From a checkpoint of a small image classifier: arch resnet_bottleneck.
Rows from block 2 of a small image classifier, named by matrix and row number. Rows with one number belong to one channel. Each number is 500 + 40 x the weight over its row's rms, rounded and kept within 0 to 999. All counts start at 0. Numbers have three digits each.
After each channel's rows are labels from the 100 images, of 14848, where the channel reaches its highest value: "colour at peak" is the nearest of a few named colours to the mean colour under the peak; "strongest on" is what is common among them. Only what is clearly more common there than usual is listed. The data: microscope photos of single blood and bone marrow cells.
# convs1: 3x3 conv, stride 2 (model.blocks.2.convs.1.weight, 96x96x3x3, each kernel summed), inputs 0-95
# convs2: expand pointwise conv (model.blocks.2.convs.2.weight, 384x96x1x1, transposed), outputs 0-76

convs1.10:465519520479516492459386487502465484496486480482518435476481472482483452470500493468442505387507462450390453490467475457502482479477459484500473452466461405535457485512479536514542460539449445455498496410532472517464509438446447490475518481529506538503411478434500484525436502482437500456
convs2.10:471479465503473500404543500488482556507497496539437520530541540533487475511442506518515494495482505528558505440434491496513498622528488478474493527572479482474475474446443472523580510538509510509477429511577447405452537533546559473
colour at peak: purple
strongest on: smear: peripheral blood; cell type: segmented neutrophil

convs1.35:486483486508528506437483514439484440463480481470422510412481433471416483427471482484456457494487435465491513515515485512487477406472430437455454465476495483470483489478473460433484455503518487467507515538495450443442526465465484401436492507461485392515483487509466506489442468485458449453
convs2.35:576503512505533514541518499594595527490462494468480481410533460544541469522498525470475478497493449468516493512497580513503499465502508523526569490481447525528575502456464492503460550516483512503540537496475621471474531452556526505
colour at peak: blue
strongest on: smear: peripheral blood; cell type: segmented neutrophil

convs1.87:475488497456451516485428477404496486485464454461497455482465502504479474478488501450511440425462503482415434454446486474507495505463494472547463475487508403472519491478511457489493478443394500473461460429511444501477447507453520456404501450461504444452437454416511474476524478491458508489
convs2.87:528494478555516464518486546507517533501436493494475454502486370588536431549498553453468543474536494478472514518446566480541499455556488537526549520472496536563555524504423463463456557494468479591538541483456498451454509416464502592
colour at peak: pink
strongest on: smear: peripheral blood

convs1.70:468478540502566537470386547572473487501472485466474467516483503482521471474471487491458503399531442464445486528471524530497472493472454525472479454444520431541497462468497547493558439595464446458519561455512470481449574419438499513537498529541495505533444476461492503554461506475452460473
convs2.70:597483483519526479488464492513503511507495526498484483404541518467532448500451485479447495487485521458514515474454520519495529487506502591522563543500464523478500532489497485514447493493532497446529524528438627455496517508581512459
colour at peak: pink
strongest on: smear: peripheral blood; cell type: segmented neutrophil

convs1.86:475499502470481467462419484430458474470471470472497441449474458483445489465500478457470454417478489483422439471448457453489463465470492451488467488479464412479447482492465450475466482453421467470471495415486473490476482440481442443457478468458474461468431457429484479480437485507447485457
convs2.86:456488492519467513507493480455446490506513500503443536527475510462489472489438479510493474495525498483481497445507532414515478522494490384504358565495499449462468477413456498484503487491478503452473497476540449495492535506441535445
colour at peak: pink
strongest on: smear: peripheral blood

convs1.6:472495498472480465447413476449452476480465466462504441448469461486446477467502482463462462415474468479418445462448465440497469467468479454482464475482462414484441487493469453486471476460427470465470486416495469488471475450475434448462495467461485473471431462430490475485431472503447495457
convs2.6:477492478507474504507513470439431490491520508495440523529494524472470460467425478539506489503514497466486490416460518431498503537500502410489388501492497456462484482395445480505514489495463499465473491503554477486474545499469545439
colour at peak: pink; purple
strongest on: smear: peripheral blood; cell type: segmented neutrophil

convs1.75:471470501505541529458349538522467469514486522510474444483517471495495466465452504498465483380509456461439459514463484512512476468473457496486491436471499423542465486464447572484561451560456501472510528393520446472458519439465470509464513503555512529522462492444504510547435498477494481502
convs2.75:573497505531546498487509510528538538497480547569437470394588506486497510512549514488444494471447468432562509447493501510492525502500509580500563630499498534510480524454420496561458526494565499464499501545469584490467501498610484482
colour at peak: blue
strongest on: smear: peripheral blood; cell type: segmented neutrophil

convs1.3:462463438473468543488428476383491496511494518516514440514523515506515473497472525458507471428462472472415426462437528478515475516449481505519492467501501406485510498463522495529514490488398506477462459413514446505471457508470507492373518465505507492462433457409533476460489506489467524506
convs2.3:517495477543519470512503514536534513499480494494418489517484421555520474527529519485499522482519493487476507514456573484523496442556473528535536529503499520523572522526454483498467535492453497606576538491466471458470548449469455614
colour at peak: pink
strongest on: smear: peripheral blood

convs1.14:531497494537560494457524494476480491488457461438431554431451473519439517510507491537497453529554516504578554551588486497490547489554517442527448522496497546441503495491529459490453504426565503502558504565471509476524574498495492454476478576454497452561569551579476528444490486490514490429
convs2.14:506527506457490528481480486426526585495455490471488504479440449545509446515543504513531454518473491490535493481495652520489538525502500502464425503469493489558658497501567548527557544483410493530504459463581546474497514428521444523
colour at peak: purple
strongest on: smear: peripheral blood; cell type: lymphocyte

convs1.84:488459484496477494418487487445436475503455508498435482421500460498433471514440529508481431507478528482511465471467482435505469517470486426506464486491474482416423494440465481532462478430484500488489458432507462463489488482471418396404512503481542474479497503495522474442403499468507515438
convs2.84:499513477496514518435451493551475552553414512567456497491515515531558474552560593488524500493457484473569494413517506542475521557515527490495468582498509489591510532458403517541555554511488518518472366487593488499459532495485415511
colour at peak: purple
strongest on: smear: peripheral blood; cell type: segmented neutrophil

convs1.44:506487479545485492431492460490458426471401432430446509479411441517444529447508497521522444471512463502492516537523458431498516447525516443503467522549469496454419510483451476497449527460523543546488464488473513461503466488533412478487502510461489470501511534495500532448424380541531508474
convs2.44:548538494485476496540458499492440459490536482506468515508495511491495467455585458502532467517469521526502512574552510510471531429513486550469478554575530490455514528503450534495583502487483487521536445474596556570552549545446340529
colour at peak: pink
strongest on: cell type: segmented neutrophil