From a checkpoint of a small image classifier.
Training: cautious_adamw at rate 0.0034, 17800 steps, batches of 256, held-out accuracy 100%.
Data: trained on microscope photos of single blood and bone marrow cells, 97085 training examples, 46.9 epochs.
Rows from block 4 of a small image classifier, named by matrix and row number. Rows with one number belong to one channel. Each number is 500 + 25 x the weight over its row's rms, rounded and kept within 0 to 999. All counts start at 0. Numbers have three digits each.
After each channel's rows are labels from the 100 images, of 14848, where the channel reaches its highest value: "colour at peak" is the nearest of a few named colours to the mean colour under the peak. Only what is clearly more common there than usual is listed. The data: microscope photos of single blood and bone marrow cells.
# convs1: 3x3 conv, stride 2 (model.blocks.4.convs.1.weight, 192x192x3x3, each kernel summed), inputs 64-127
# convs2: expand pointwise conv (model.blocks.4.convs.2.weight, 768x192x1x1, transposed), outputs 64-127

convs1.81:474477479465504485487494473492456489476513492498450491465480473508483503488520493522488466455503431489463487492464502481491472483474493518464493491474490474489466520473487476509505499508522518
convs2.81:501516493485521505549482485511504489501434477509517491510517471522430529465482500508507437542490461466473492510506490506478464479505515504528463441494515509525478519499472502499486478502498492
colour at peak: pink

convs1.158:466519534485516482450520514539484496485479449493474450480485500514539513517482533483449497481513502456464464452525521487461470524503478488516450462495496495464522484497478530511508496492485488
convs2.158:467503472490499511517487538501473543502523494492541513526478509497483509497536470531542489494478496501535527528519531520530464536509519464530472519495504507509455491456530513498483489462483532
colour at peak: white

convs1.50:501479479482504498502501488496465502491545503512468503488483488515475511499551488541503489487507444502496492506471502488501495481478504546474503498480502489495478550483490475516511493533539546
convs2.50:496498506492539510483502428501496478510468505501504503463501497518520488480466511487492471529526474471481535498490497434478519441498490492488548496499496501445502508500478506483507537568508494
colour at peak: pink

convs1.135:476523515513503500488532502535537486472468488495542486495515545504532504511437538482493547548515480486483481494510507510483467521494472454511487487486487506485512441513484532498498488480485455
convs2.135:511498500508500473429478523501515527503501557505503502447502516494564448521466510488494531509531550496496510499525463502529519530502484502497490501511483499511509502510503515508517521486494476
colour at peak: white

convs1.177:485466481462505482487498480495463501486535491503463488467473483507466508491537493535487481475508441493475484490473504476486482472471502533475489488472502473483477536466484463511508485523532534
convs2.177:489510490475553508515501466499497501499468484496520493477511476510495516472482508503503449532515472467489480511492489481471519460502499485512544471499504496464488518487474495481469470538501507
colour at peak: pink

convs1.131:534491531452505524531502531501504479540474523489491514438528489511515505473505515492514476472497487532509512530527508524502505503528578486518529535531482454507543501467529503514498484486486484
convs2.131:518521476512539490505502487518502490516501535516482480497509501488491504556489480499513520508512533500508575528489476502508516485503515486477547504453503509482503486509487506499564583510512491
colour at peak: purple

convs1.167:497476535443515476497491518499467504509482491496456476446477460504505507484508517498481454449501474497482490489541516472479482490494522493542493500492504450483558503455496491513508461491495493
convs2.167:500502464490537506495498479501492484505504522496489476504506511492492501525491455489536492487516524493493566531487473499493516490518519493497541473473484520486474484487482496509532571518489480
colour at peak: purple

convs1.72:480473478469507481489501476496460493473526495499459490470478480512474512495531489530487478470510436492465487493468506479489472481470494528468491489471495476484469529473486469512510489522529528
convs2.72:491507491489527501537482468502498488513444476512531494498523478517462528473473507509508436533491435462468496514492494482483483465504509490538488468486507504510472516478478504488484483536519498
colour at peak: pink

convs1.154:520445496417506529521495507498492469521478521459483517425536492480468493469519509468519495490496498524518514521497504534510507461514536492497519525515466431510506510434519457500498495475464491
convs2.154:514499472501505498511499496493499504522477531508468457487496490492474510533463482504520517507506524487473575523501469487503497505488530502480526491468490523505468500497459505496539569500495479
colour at peak: purple

convs1.146:519441471448500501505497499499474537523536509531465508463494473510442507487541495536508472464505512504517503506479500492506527450481512537484504501485535455502486538447494441514505495523534536
convs2.146:490450497490556496496507462457498476528529515516474472485503478483500493564524503511506506457493491507455522517468470450483507452498518488492495476491496530499489482511456496495515543541516457
colour at peak: pink

convs1.166:507446479448504478480493495493465525517534487518459487461473474512451508488539486528484464459507513483502485481481505473489522456478508535482482478479524455483487537447482447513509483523527535
convs2.166:490428484485545508500499441435498500496519511503496476482496494496491507533533510516497510471492498507475479521457492450483522453499507480508528480498514499478492483492470496486486471568507491
colour at peak: pink

convs1.8:478543532508497498530510518507560468458501501463548491505525548491543487514506513498503531539500483520477483505529493519487472537518514491536518527510462518492529504519509540505495458485499498
convs2.8:494508511514494483482460530511510474523491521504484498487510509490530476512452470498537531493508514495498520482512476507495489527519525532456515529502482519489475497505504492499526557475501484
colour at peak: purple

convs1.122:487464482445506488491493491499446493485509488500437486447483467507475506482525497529487462446504448493483491488477506483482479478476502516474491497479492459483482522457487468510505481505526516
convs2.122:483485496497531518527460484484484489515476480522556492512532461508473533477508484513526454528516481468496518507495510492495481471524526493552493457481503519518463504478501500490477502520517516
colour at peak: white

convs1.29:461526533483518496469514510536466512482473463522455480479493487518543514518456522498477484458512512460488472476522522491481487529512464476516472471508517495488512467502493537511505521494499476
convs2.29:456491463497479510525495543489482553503509499503542519503486501494482505491537476538533472489490510495527494529509525525518494532507513469549485534497527501518471489454537512494463467461508528
colour at peak: white

convs1.32:468531507541495496456529488527540505476490473516554477534500538509535514519488518487468552556505544461478480477502499505472480522476467488501467462467506528473498485538466535490497501500491487
convs2.32:517521491513487493464507558529492533485504493473470542473494532521535491511490517492499522509537501541483520500554490520535489560503484494483489490523478483528497511508508506512522513447474492
colour at peak: white

convs1.34:487498550466493499512496542491492477507461506486484497459504483496533483498494504517502476477484488509483507498559490502499485512524544472552505514528480476505570483480511517501485488470511472
convs2.34:489501463489496505512479517503486510544511487536520501516524465504485500516510451552559512495494499494525525539505529513506488512521551505503484539475486540524439495506529499505497519484522521
colour at peak: pink

convs1.185:507499532474499508544492518503495476509487532479480525473513481489519484488521510501531470465482485548490534532533498508528494509552554487534538553555475477530537508481547511500496503489502492
convs2.185:508499490513500475493498514500513488524491569494450505475507491484514448509446481496526523490505552499499520517512471491503485519494517490432487520504478515520471493518511505508548558485501488
colour at peak: purple

convs1.159:506467472466504506506498483499454495498528508504454511470496479510471506490538496532510480472507439506501500514469502497507499477474513531470510502477496474501475536470497467512504511517530532
convs2.159:495517508489566517525488463518501479519451490519520474454524467519478490442462494496499436550532481462490516503508498479494483454509516512528496471466470526505486522498461497500476527542524494
colour at peak: pink

convs1.13:484479478473502484488497480496452494476525490503451489472478481509479503492533491535489478470506435489474484496468499481489475486473495528471493490472494482483470531478485476511504486516532528
convs2.13:491508509491542506553487473515488472508456466512520499482524465528462527461477505507502450536507435459476519502500488487478487463517507499526500466478494509504491520485480498489495517536523490
colour at peak: pink

convs1.115:525450481433503523521483524491470482538495512487467505443527473488460487473545500522511481479489480522527505516495502519499520461503552506498515522510484442502513531439516460502497490487515507
convs2.115:491521486504527509516484515516487472520473528517505472487523476510478488516466462511533461520526540481496549517510482525500468512515521508527505499490474518513468502499486496490515561484518489
colour at peak: purple

convs1.75:507449474454501477485494492492468531515540491525462491466471474512451509490542484532490465462506509488503488485477503471493522457479508540480486480479531461489482541453481447516508485528529540
convs2.75:488432485487542500504504438435496495503515515510491477487499488490492514537526508509500514465486496507467486523468491424477509437496511484501516471497513507486485480502460499491497492568511478
colour at peak: pink

convs1.28:467514518509502498490526504531529474468462487475534485492511538499521502507435534472489542538509470492467491483514506511487461509508481449512485490502471504491515442508498524495497496478477450
convs2.28:505496471521498479440491516491527533490503565473524507451472541476565448514455500499499526505531561487502506514511465500521499516501483492505472529524484486514502493505533511513517500483464487
colour at peak: white

convs1.179:500462480452503502509495488500445494494518508504440508454493470511468505482527497529507469458503438510499504510476503493503494472481511521476510511485494462500481523460501463511504501513528521
convs2.179:501505504495517508531475480507508471514450501516539493511521469517473494444463484512506448544487489469455504490509478485484467476499514508549460468485489517544475513498467501499477497518510473
colour at peak: pink

convs1.132:501434476426500488503487493486456509509509502495446498441486464505447504481515488522499452444503493502509499495482498485492513446488504512485498501493507439493485517433494441509503482498518513
convs2.132:481457471487533504538486476466491499534527508534521464507522463488464502552518482543530507474505506512475511534471513482504493484520547485521481481471495526529447485488474493495500511523531497
colour at peak: pink

convs1.170:494458524432508490505488516507460480499476501471449489439494453492489495485499522470494456444493498510491510497534511488489483472523529480533501516524478442497535491443510474499506481479468479
convs2.170:488502447496528492505495517505500514516498520522509505523513490500502487499496488556541496505463509497503521560504494515505443517508526471502425488503504516574452493486504495501500514482521493
colour at peak: purple

convs1.86:542520514506493521546493503479527479541487540486523521493530511477521488495508507486537504502479478551515527530517493523539519518538563495515543548544482507539516502513549522487492517491481492
convs2.86:500519497505483476500459537517487473503493538513532477496533489509503462488460488512514504518510552503482505499520470528480454542514529528539475513487481513520478492498496511509496513462510480
colour at peak: purple

convs1.120:499466473459504503505496483499452494494523504504447503463494475510471508489534497532501474464505438504496497508470504493498492475474512526472506505480496468495476532466495467512506495516530527
convs2.120:500501516490543512530484472504492473542460482529503480483532458529454493469482489506506452542518469462483517490506493487486475465517521511522489474456473533522474525503473505493490545525532505
colour at peak: pink

convs1.77:493480492477501460472491486494457515497530475527450467476452471505486507496533491526467464455500444486454479475485503453474479482481515536483474483479515481472487536480485479505508478522522537
convs2.77:487488501488486518529504484501482514477485461492532515477502494506470535457515505498501455519505472489523463502498530476483508478498492493529521509514518483470496514487527498488464428517507531
colour at peak: pink

convs1.165:492444508424507487501486510498455500496496498485439495431492456503468496478491497471498447437497519499488505489518509493498499455514489493519495501510497432501517494427501455508505500494469494
convs2.165:487455455505527497473521498462501518504516539487449514493463529473527491527498479526534531475484530515497539541470494465491478503480510476440490488533511493521465482518512502495524543504486495
colour at peak: purple

convs1.105:480473478468507483487501477498461494475528495499457492473475482511474509493533491529488480471508434492467488492469507478488476480471491531468490490473496476485470530472487469511509491521527529
convs2.105:484513490484543501536476467512495490516442469511521499492526474525473522471477502515500447541495433457482496513493493496479486455512513496533501471487501509500481518480478504494470501535523494
colour at peak: pink

convs1.89:476462506440513472471497493503464481494466473481457460452472471499477505484485516488462470460496464471462475470509516472464468471490518474509468476485483453466525480455478471503505474480487472
convs2.89:485514454495503521488490546517479503508498488499517486505494512502492510500500466529545491501508517508502538545505514563509476551515522495522494470504490510508456490482505505504495532454501508
colour at peak: pink; white

convs1.68:478475477469508489489501476498459490472521496496456491466483480511477512491526492527486476467510433492468488496464508485486471482470490523463493491474493478482465524472485472511511493517525523
convs2.68:483508490490530507543484475506498489510447464514526501514524473524459534480489502515501445542494434452471502510498494497477482466512515494533481464478503510514473516483479505492482495518518495
colour at peak: pink

convs1.173:508466475459501508518491491491458490505514509494457510460505482502467502491543492539509477469501442516508506513475499500500495474487529520478512514492491466499488534464499462510500488506536522
convs2.173:502521511496525514549469491518477472559473486544499483478541438514451482500478476512520478524528487484498518487521502493496489481524539526499499506456460547516458520507498498502518561515527502
colour at peak: pink

convs1.144:488536521526503480486546505542529510481477484531536481497477546498542518517455545489484539535513481481481475491515504478474490536481479471514488482478514519477518461527474543481505477495492469
convs2.144:510505488520465525458516541515470507512482535503475487472506526505548456512465486500499492521522545492524516518545513515534499547504483507477509548506482496511504503517498491507527531461499535
colour at peak: pink

convs1.10:468464524434505471496489506513455492477489496488447489444477448497486494473484519469496446437498514503463505485531511476502463468510508486531492501508494441503539484443502473499502494494471482
convs2.10:482471455513516486488511510474505510498508540493467498494480519489508474519483472531541517486486535493500520552483495493494478513496525480457464500528505499550448492502505500498520532494499497
colour at peak: purple

convs1.40:475468516466505451461496512506445492484508458496432458468449471502484497504517511500456462443501510472453480455524500454467467470512502509520459471503497466476522513469485475500502480498497511
convs2.40:504508474491535526515506521501482519462500495472514516487500519491500497482522490511510470491493517467512458526486506508490498546504481484531466497539528479535500505499513497489473409474502525
colour at peak: purple

convs1.96:545500511454513527531505511506491487561465520507485507436520479520516500476508522525518478471489489530525506527498504519505518501504583477496527538502486454509510509469522521515492495473523481
convs2.96:509519490506506517489502523523496486507479497495471454498491508504490525552462480482538527509498509476469565516513478542496502534511507511485512524484506499496486498504446497499546561482486499
colour at peak: purple

convs1.133:478523520531501503491525499528546494482470499497558505528506544500526505511446519463505553562511510490492495504517506507497486521500459463516495490492494524499516449531494528490500512483469461
convs2.133:517498494526498479433493534503516540480516514472483516470468551488548467526473519478484551487525523529490519496541466497535533538495482494463533477511484479477522500522488513503523506465462480
colour at peak: white

convs1.64:455512513523510452437495497499484503474496447503488452525445486498511507520484496484440494491502482452451473443510511452468469506501487495508440454495500518465510486518481512498512496500487494
convs2.64:501491503494499516514498516495469519459497432486525529510508513509492561476545507491483480518502441495540470497496529502502496517491486509537508527530540472495511511490534506491468423485498542
colour at peak: pink

convs1.136:476454509458520477501503504514450530495521499512442506465459459533472519506499508530510459446528519498485496498509523468500510456504467512509501496507518463499512504449505462535517486510532509
convs2.136:496452505499507491497497431458510497510504531512498483459515487485499478509491505505479515498508493505501492495475478427508495424506495485508517517487476502503520490496500507496498502573515491
colour at peak: pink

convs1.65:527446498429504512521476514487453505532478517493444514437510450506467499475494494491516449439491501521524518516506507508512528461516534482502518523521502437515513488438519459504502504486489482
convs2.65:505496469478556515520486511505491514490524532492528482521511514490476500525514481512522481470512543519500552526480496539501453504525503506553483457490496504510487475470483501500500528491496502
colour at peak: purple

convs1.80:483468472457506485492503478500458494480517493502453490460480478509469513488526496526488476465509441492475488495464505482487479479467496522461496496469495469482465524467487466509508489515524521
convs2.80:485485506493513511521482481490490489525461465521523488507510470521475525473495497510507456534512438463483519495501501481482479472507524503519488459480509511508471514485458499493480489520515502
colour at peak: pink

convs1.85:502447522414508510499498512514474481504476502489470501415513476512479503461478510451503476471500487493505506499523518512499495465519527474512495501520485415498529479426507466508504493487456475
convs2.85:493497439510506490472531504506515533492502539483471514496448523488512471508481476516547501510486543497486536565504470485530458506479502492476458515519484491542457497492503517500520545495476483
colour at peak: purple

convs1.23:503459521436508497510496515516467485513472512476454503447505459499485494480499533486505458448498489515495516501538512500508497470529530471536507516526483446510549489442521471505501508476483472
convs2.23:490504451502536483495500516501509518517499547514491515520506491496508474504484486534541495487466532498503509548501473514502446518502522477484418482500506511581461492486507497495510519480515483
colour at peak: purple

convs1.31:477500515506507444436498504498475515497504444516479441512444479504502511511497498489428485483503516451462471436512512447456486494499505498512433456493516502455513495500479502501514484507492502
convs2.31:506486503505476512498500509485474532456500452480535518504495531499505568487547514482490494492486453498529456498488514500508497512500470495544519516532549468502508507495512500498475404487499531
colour at peak: pink

convs1.100:501445470452502488481498489498471520510537490521469485463478484509447509490540490535486482480508507485506487490472500480490512455470507536473486482473522461484477539453480444510507480528532536
convs2.100:482438503489508510488495449453495502502508501505512478486500499484512497521514519503477505491488477489483495513466498392477504454491491489501526482505498498475517495488455502484482467549503497
colour at peak: pink

convs1.1:504441489427508488494481511494445508525478495503437494437487453507454504476495500497494454445495492497505502488505513487498514454506517486503492498512511439501519489436504449506505502486492486
convs2.1:484485461484528518480501508474475501492528504489526472509481528487500497515502472525550501488499544517497565537490523525492462505509523507529474470513492492513459479470490500494491519492482516
colour at peak: pink

convs1.150:468540558487522509500527530545486493483463493494472496473507505515568519523469542505502497474507507495475494499528529497485458544511515474510499508510490498494527470513504555510512489487501473
convs2.150:486497486492515540529486515496439519517507482513513519507506482507475512479535480512534490505508479502560508521504575552516488527512520498512504524491501515487461497488544506494502492473503566
colour at peak: white

convs1.149:465507537463518484475515513540451474478471467479433465464478475491532512516499543517467470438507467484468481476517521476461461524501510479500477495498477484470514488485493522497510484479511479
convs2.149:475492474484508542531475522493449518518506473508539511514502489504470519478530472533531482508510482492538515522510561526502484512511524496535506494496512511488456496475535501489473489477513554
colour at peak: white

convs1.184:459469515424500467507492503492503473470455490467493475436477492492494507488461506478482481470491505500454484478511498479481455484510527465507493513512472438485523462441506482491495482483477460
convs2.184:487511480488530526507472530515469498544502482537566491531519479512489514476487481557536482512503493504512498503506519560499484518523536504540483500479488532512462501484503503499455463474531509
colour at peak: pink

convs1.151:463528521541509483456510499513517499474484460503530471539479514500527508533458511470462527539507493462477472462514512489475479524502472476514458461492499531477514466534482530494509516492473475
convs2.151:509498503502481514481495530511471527479510448477526550500500531495496538495531497493503470502513461509542494489507531535522484540499483497526509551524537487503507503497542506494482442461480529
colour at peak: pink

convs1.2:489473474465508488492505477503457493484524496501455495465480481513474512491530495529493481471510436495480487498465508483490484481467498527464497495471495476484467528473486470512511492519527527
convs2.2:493500504488540509522480471504498475514440471512534483496518473521474520451475490509510440548507447449486504491494505488482478472511515510527497471475491517498477517491474500495468483530515504
colour at peak: pink

convs1.11:504483535443506477505502515514489480509466492490465465444491473510511502477490535499474455446494485506463491485544513483476466493509570479534498520502481453481552489465511497506497471483497479
convs2.11:496516454508544473486500517509504528519498525517497496514513505497526496511492490524515507497477528494500544555497469522513452511505504469488452489482512504561485491494501503496529554478510483
colour at peak: purple

convs1.70:509459503443496535535477533487465482517483532477463526444534471492473483478518487509527478473487490533518528539518494531513500468514546488517534534518479448513528511450522466498492499477504490
convs2.70:507529496500512491523492508524510474524494517501469485502501486514486463512472467493529505516486529503488506492520487534484494501500521519488468516491477516532469502512481494502520557496497479
colour at peak: purple

convs1.36:511442472445501489492496495494468535514538497525462499458482472511447510487540489527500466461507509493507495495480503483498522453482506539482495489484532455493483539445487442516510494529526539
convs2.36:493432489485510501485510461435499483512522501506474476496489495478504513555533496508511516457488495516460506522461487433480506457490510479495498473504513513502481477503452496495515513541502468
colour at peak: pink

convs1.4:493470524430505525519504521531447478504473505480432515440526462511503504498485537485518468443504500515511509513530511521511496484533515479521516526530483447515532484451527491515501522486484479
convs2.4:478503468485512520486506541505476545488516497479523514521467518494509506487528497537513487492487506505533521529513536532530453548500517481539456498515519497543477489466520513498484486455479530
colour at peak: purple

convs1.187:503452511423494526535492519495479481498486534484473535428525476489471489465492503475534479477492495526514525527524496524525500463523503484522530530528485430525530489433522459497494505492477486
convs2.187:494490453515499484476520501488521509518511530495440512491477503487528462526482470507541536489502530511473558549501463484507492504485506492435484499511476507512461494518497509511557582502481474
colour at peak: purple

convs1.143:473524536508500455464516505525531477478471460480527451504463523496531491503471530500453519515498490475453465460532500466464465522507487466526465479497476501469525471508485529495491465481498469
convs2.143:498512480527479486461502550501508539513496543507480488474508515494528472489452492507502528501503535484478545530535465522515479555489490477457465475493480489528498511503500519496544539450485478
colour at peak: purple

convs1.79:516557523554498515527526506513536503517487520523540519528524535495552508533468512489526531541506480524508517532515502519519518546517510481513532524521511545524513475548528555484498515502483481
convs2.79:510498499522488476476493524508495505502504535506477501478498524504506433519463503494511536500521540520515500505541474520523507521495518525480531554512497497480487495495497515523523538484498500
colour at peak: purple

convs1.169:526467510452492523533483517487472467537471531469467523457524468488484486484493493490525464462484475535518532527519494519521520475537563482513531536539468458522522488460534474494489531478488480
convs2.169:500530472505482492514478540531501495533502498521511509520520476516492491501483464534542517502485522502514516517520498532497484528510547523498463517478481530544449501494519496511504530457515500
colour at peak: purple

convs1.181:515435487422505515511492505499454510519498508501444506431517460510455505473510501513508452441502516510520512507493505510506520451503518503490508513505508432507499506430509445508506502498510503
convs2.181:498475489491522504527486503479508491531527493537508482520523462493485516550534487522512516457501499520482527513468503515498477500515524503519460479471499524549485485508478494506510533494526497
colour at peak: purple

convs1.130:486483481482506485487499475495458494479532492506458489481476483511483505494538489534489481474506429491472485494469503478489478488473496533471490487475496489482471536485485479513507491523531533
convs2.130:485507491485535504529490458507496479516443470507514510478520469524482519461469509507501441544510447468484498503503487478481507453501507487523528468486498506478485515483484497487475492539518486
colour at peak: pink

convs1.119:524456491440494536529480528497465487537481526479457521444536463478466486478510500493522467461484497532521525529504497534521518462515559483502529535516484446517517499446524462487495510479488485
convs2.119:508512492505530495507495517508513482522489518510478488497509488503479471533483472514532494509515542500478540512517480531495478519504518517489480499497482512542480498501476502508526594481515486
colour at peak: purple

convs1.48:488465496469507453449486495489467515508515457513457449482443468504470508501525485505437461457500530465477477453494507443461494471488515525494448473484515473460497527467480469505512476509506520
convs2.48:505451500494485501505504498465494532460512469482522498503498526498502567510544514491490505485486485491504453506476510462496493518493482480525518482522545472484498506503484514488472413497488514
colour at peak: pink

convs1.66:484462472459502485489502479496467501482531496510469492466478487512463511492537492533489485480507449491478483497468502482492481470469496533468495487470504467485471537461480460512508484526531533
convs2.66:482504487488552505509480458492504489521451491514513496488514483514499509482466502506499466525501464473470498517499483461476499439501499495521514477483496512497492509493452499485491513548512491
colour at peak: pink

convs1.103:482472484464509471484496481496453496483523490501450484471463474507478509492526492526483470460510434491456487481477508465486475478474496527476484488477495474483479525469488471509511490517524527
convs2.103:484511487484528510539489471507499497491455459498524500493517476523459544454503501506514432528491450463490478516497496489475488469506507485545502469496511491500479513474497497490460451539511496
colour at peak: pink

convs1.142:490471477460506486495501483501453494483519494504445493462478474510474512488529496526492471457507435495479491497469507482487483481473498524467495498476495471487472527468488468510510493515525523
convs2.142:486492506494530515538478478501490484527462470527540492504521468527464535456498500518507450532521450462489521504499500474480482464517518501539497464477507522504472514491475497497472489524513502
colour at peak: pink

convs1.41:461514518524506450436495498500490504480497450503496449523445486497515506520482498483436492495500508447459473441515508455463475510503487495514439454500503516461514488516476512494508498502486492
convs2.41:496491503495490518494494525491484526452509436478536529505500515510500559486542510493484487512507457510526470498499521513498497523497475501534519517533534479510510508487526505502475416485482522
colour at peak: pink

convs1.26:527525536494495525551504512505520481521496541495503529488527510496540485492505513490538490479484482549506531536524495518532508524533565489519543549534484496533527503506539535500490505499491493
convs2.26:510503482509496460498495530510526484505507573494458522494496493490512437501459475483528527490508562503496520513525452494493489534487505499451484507501477501515476493521540515514537557475489468
colour at peak: purple

convs1.99:523483507458492537536499524497489477525514523467486518456546500476495484494554502511523491479487473530523508532510488540506505490507570522510530528510474470508528545472516488500492495499505524
convs2.99:510514499502515504525467491508496481567486526539478486476532462507470450507470461504527500511524523480517498500516500501502507497520541520469506526460449553505462515510505505507528556515523502
colour at peak: purple

convs1.101:522449486440493521538490503493486490526493533482473533450531483485468490481521500501535474466495493535521536526493492522533525465534550501503529541541489453535508513448533463494492517485501498
convs2.101:499496495496515497523467506492491503557501513548502469475526457503472470528496455526537525497526524489501520516500507499496509501535550512487497525472458548503454498511495494502513554500524502
colour at peak: purple

convs1.43:485465486455508465481492484491450501487527485502443479463458466506471509490529487526477460450508455490460483477480508461481482470477497528480481485476501466479484527462485466510512479518524527
convs2.43:479486479483525514540495455497496500498489471504539495492514480511457542483513503510507454504485459477486467507480509472471496457502508482548503470499525495490474508482496503488463441551511512
colour at peak: pink

convs1.83:492462485455504470478496488496464510497532478515460468466455478503466506488539495534468477470506469491463475476481504461468484466470510534482477486465509468466488538458476460507510464521532536
convs2.83:486487485479522517497488475486489508486486476495522491473494506510512516480522514494497479508516484487487465510485494457481522486499496487524543479513518481446492505480471504494462435526499514
colour at peak: pink

convs1.152:487489500486510458465480497486441508496523475508425460484449448500490500502527481510460432414502484480467480469492511448468485496484509527488469474483506489464495529486478489501510482517507522
convs2.152:482499496489534529563481472488472501484507483513530524488530470503450540499546508508497470495494495480530473502466520486477505486510510490550549516486518495466491496482539511488468443536522521
colour at peak: pink

convs1.148:458487532468504473484503511503499465464456476447484479469480495489499483498477509469480493488495458489460475474531499475477442495509480457532478482503459467481522466473484492495489450464462456
convs2.148:519486476517483498459519515481497500507482550458479505479461535487561452486456466483535511530514515486485548522519465491505475517488486494467443473517451489533479490536510508499537520484449488
colour at peak: purple

convs1.176:496451514431498498515490515511459489496488514482454513441500453489478494477497519466516455448495492515494518502531503497514498462521505489531509519521488436514534493436515464492502511490468488
convs2.176:487489448498533496493508513485499516505508527500486498511486505483511483513491483536546499485478520494498508549489495503500469513500522477484442477517505502569448487488499494500503519488505503
colour at peak: purple

convs1.91:514443483434504507502490498496452517525520503513441504446504459513455506484531494525503453440503507502515503500486506500503519453484528524482501503490517444501493529444499449513507502512523523
convs2.91:498460496508518506523478476462491468559516508541489458467554448491473487546514479515512524477533505511484510507483505470495477474528534495494468512462465538533477493508481499496517553522534505
colour at peak: pink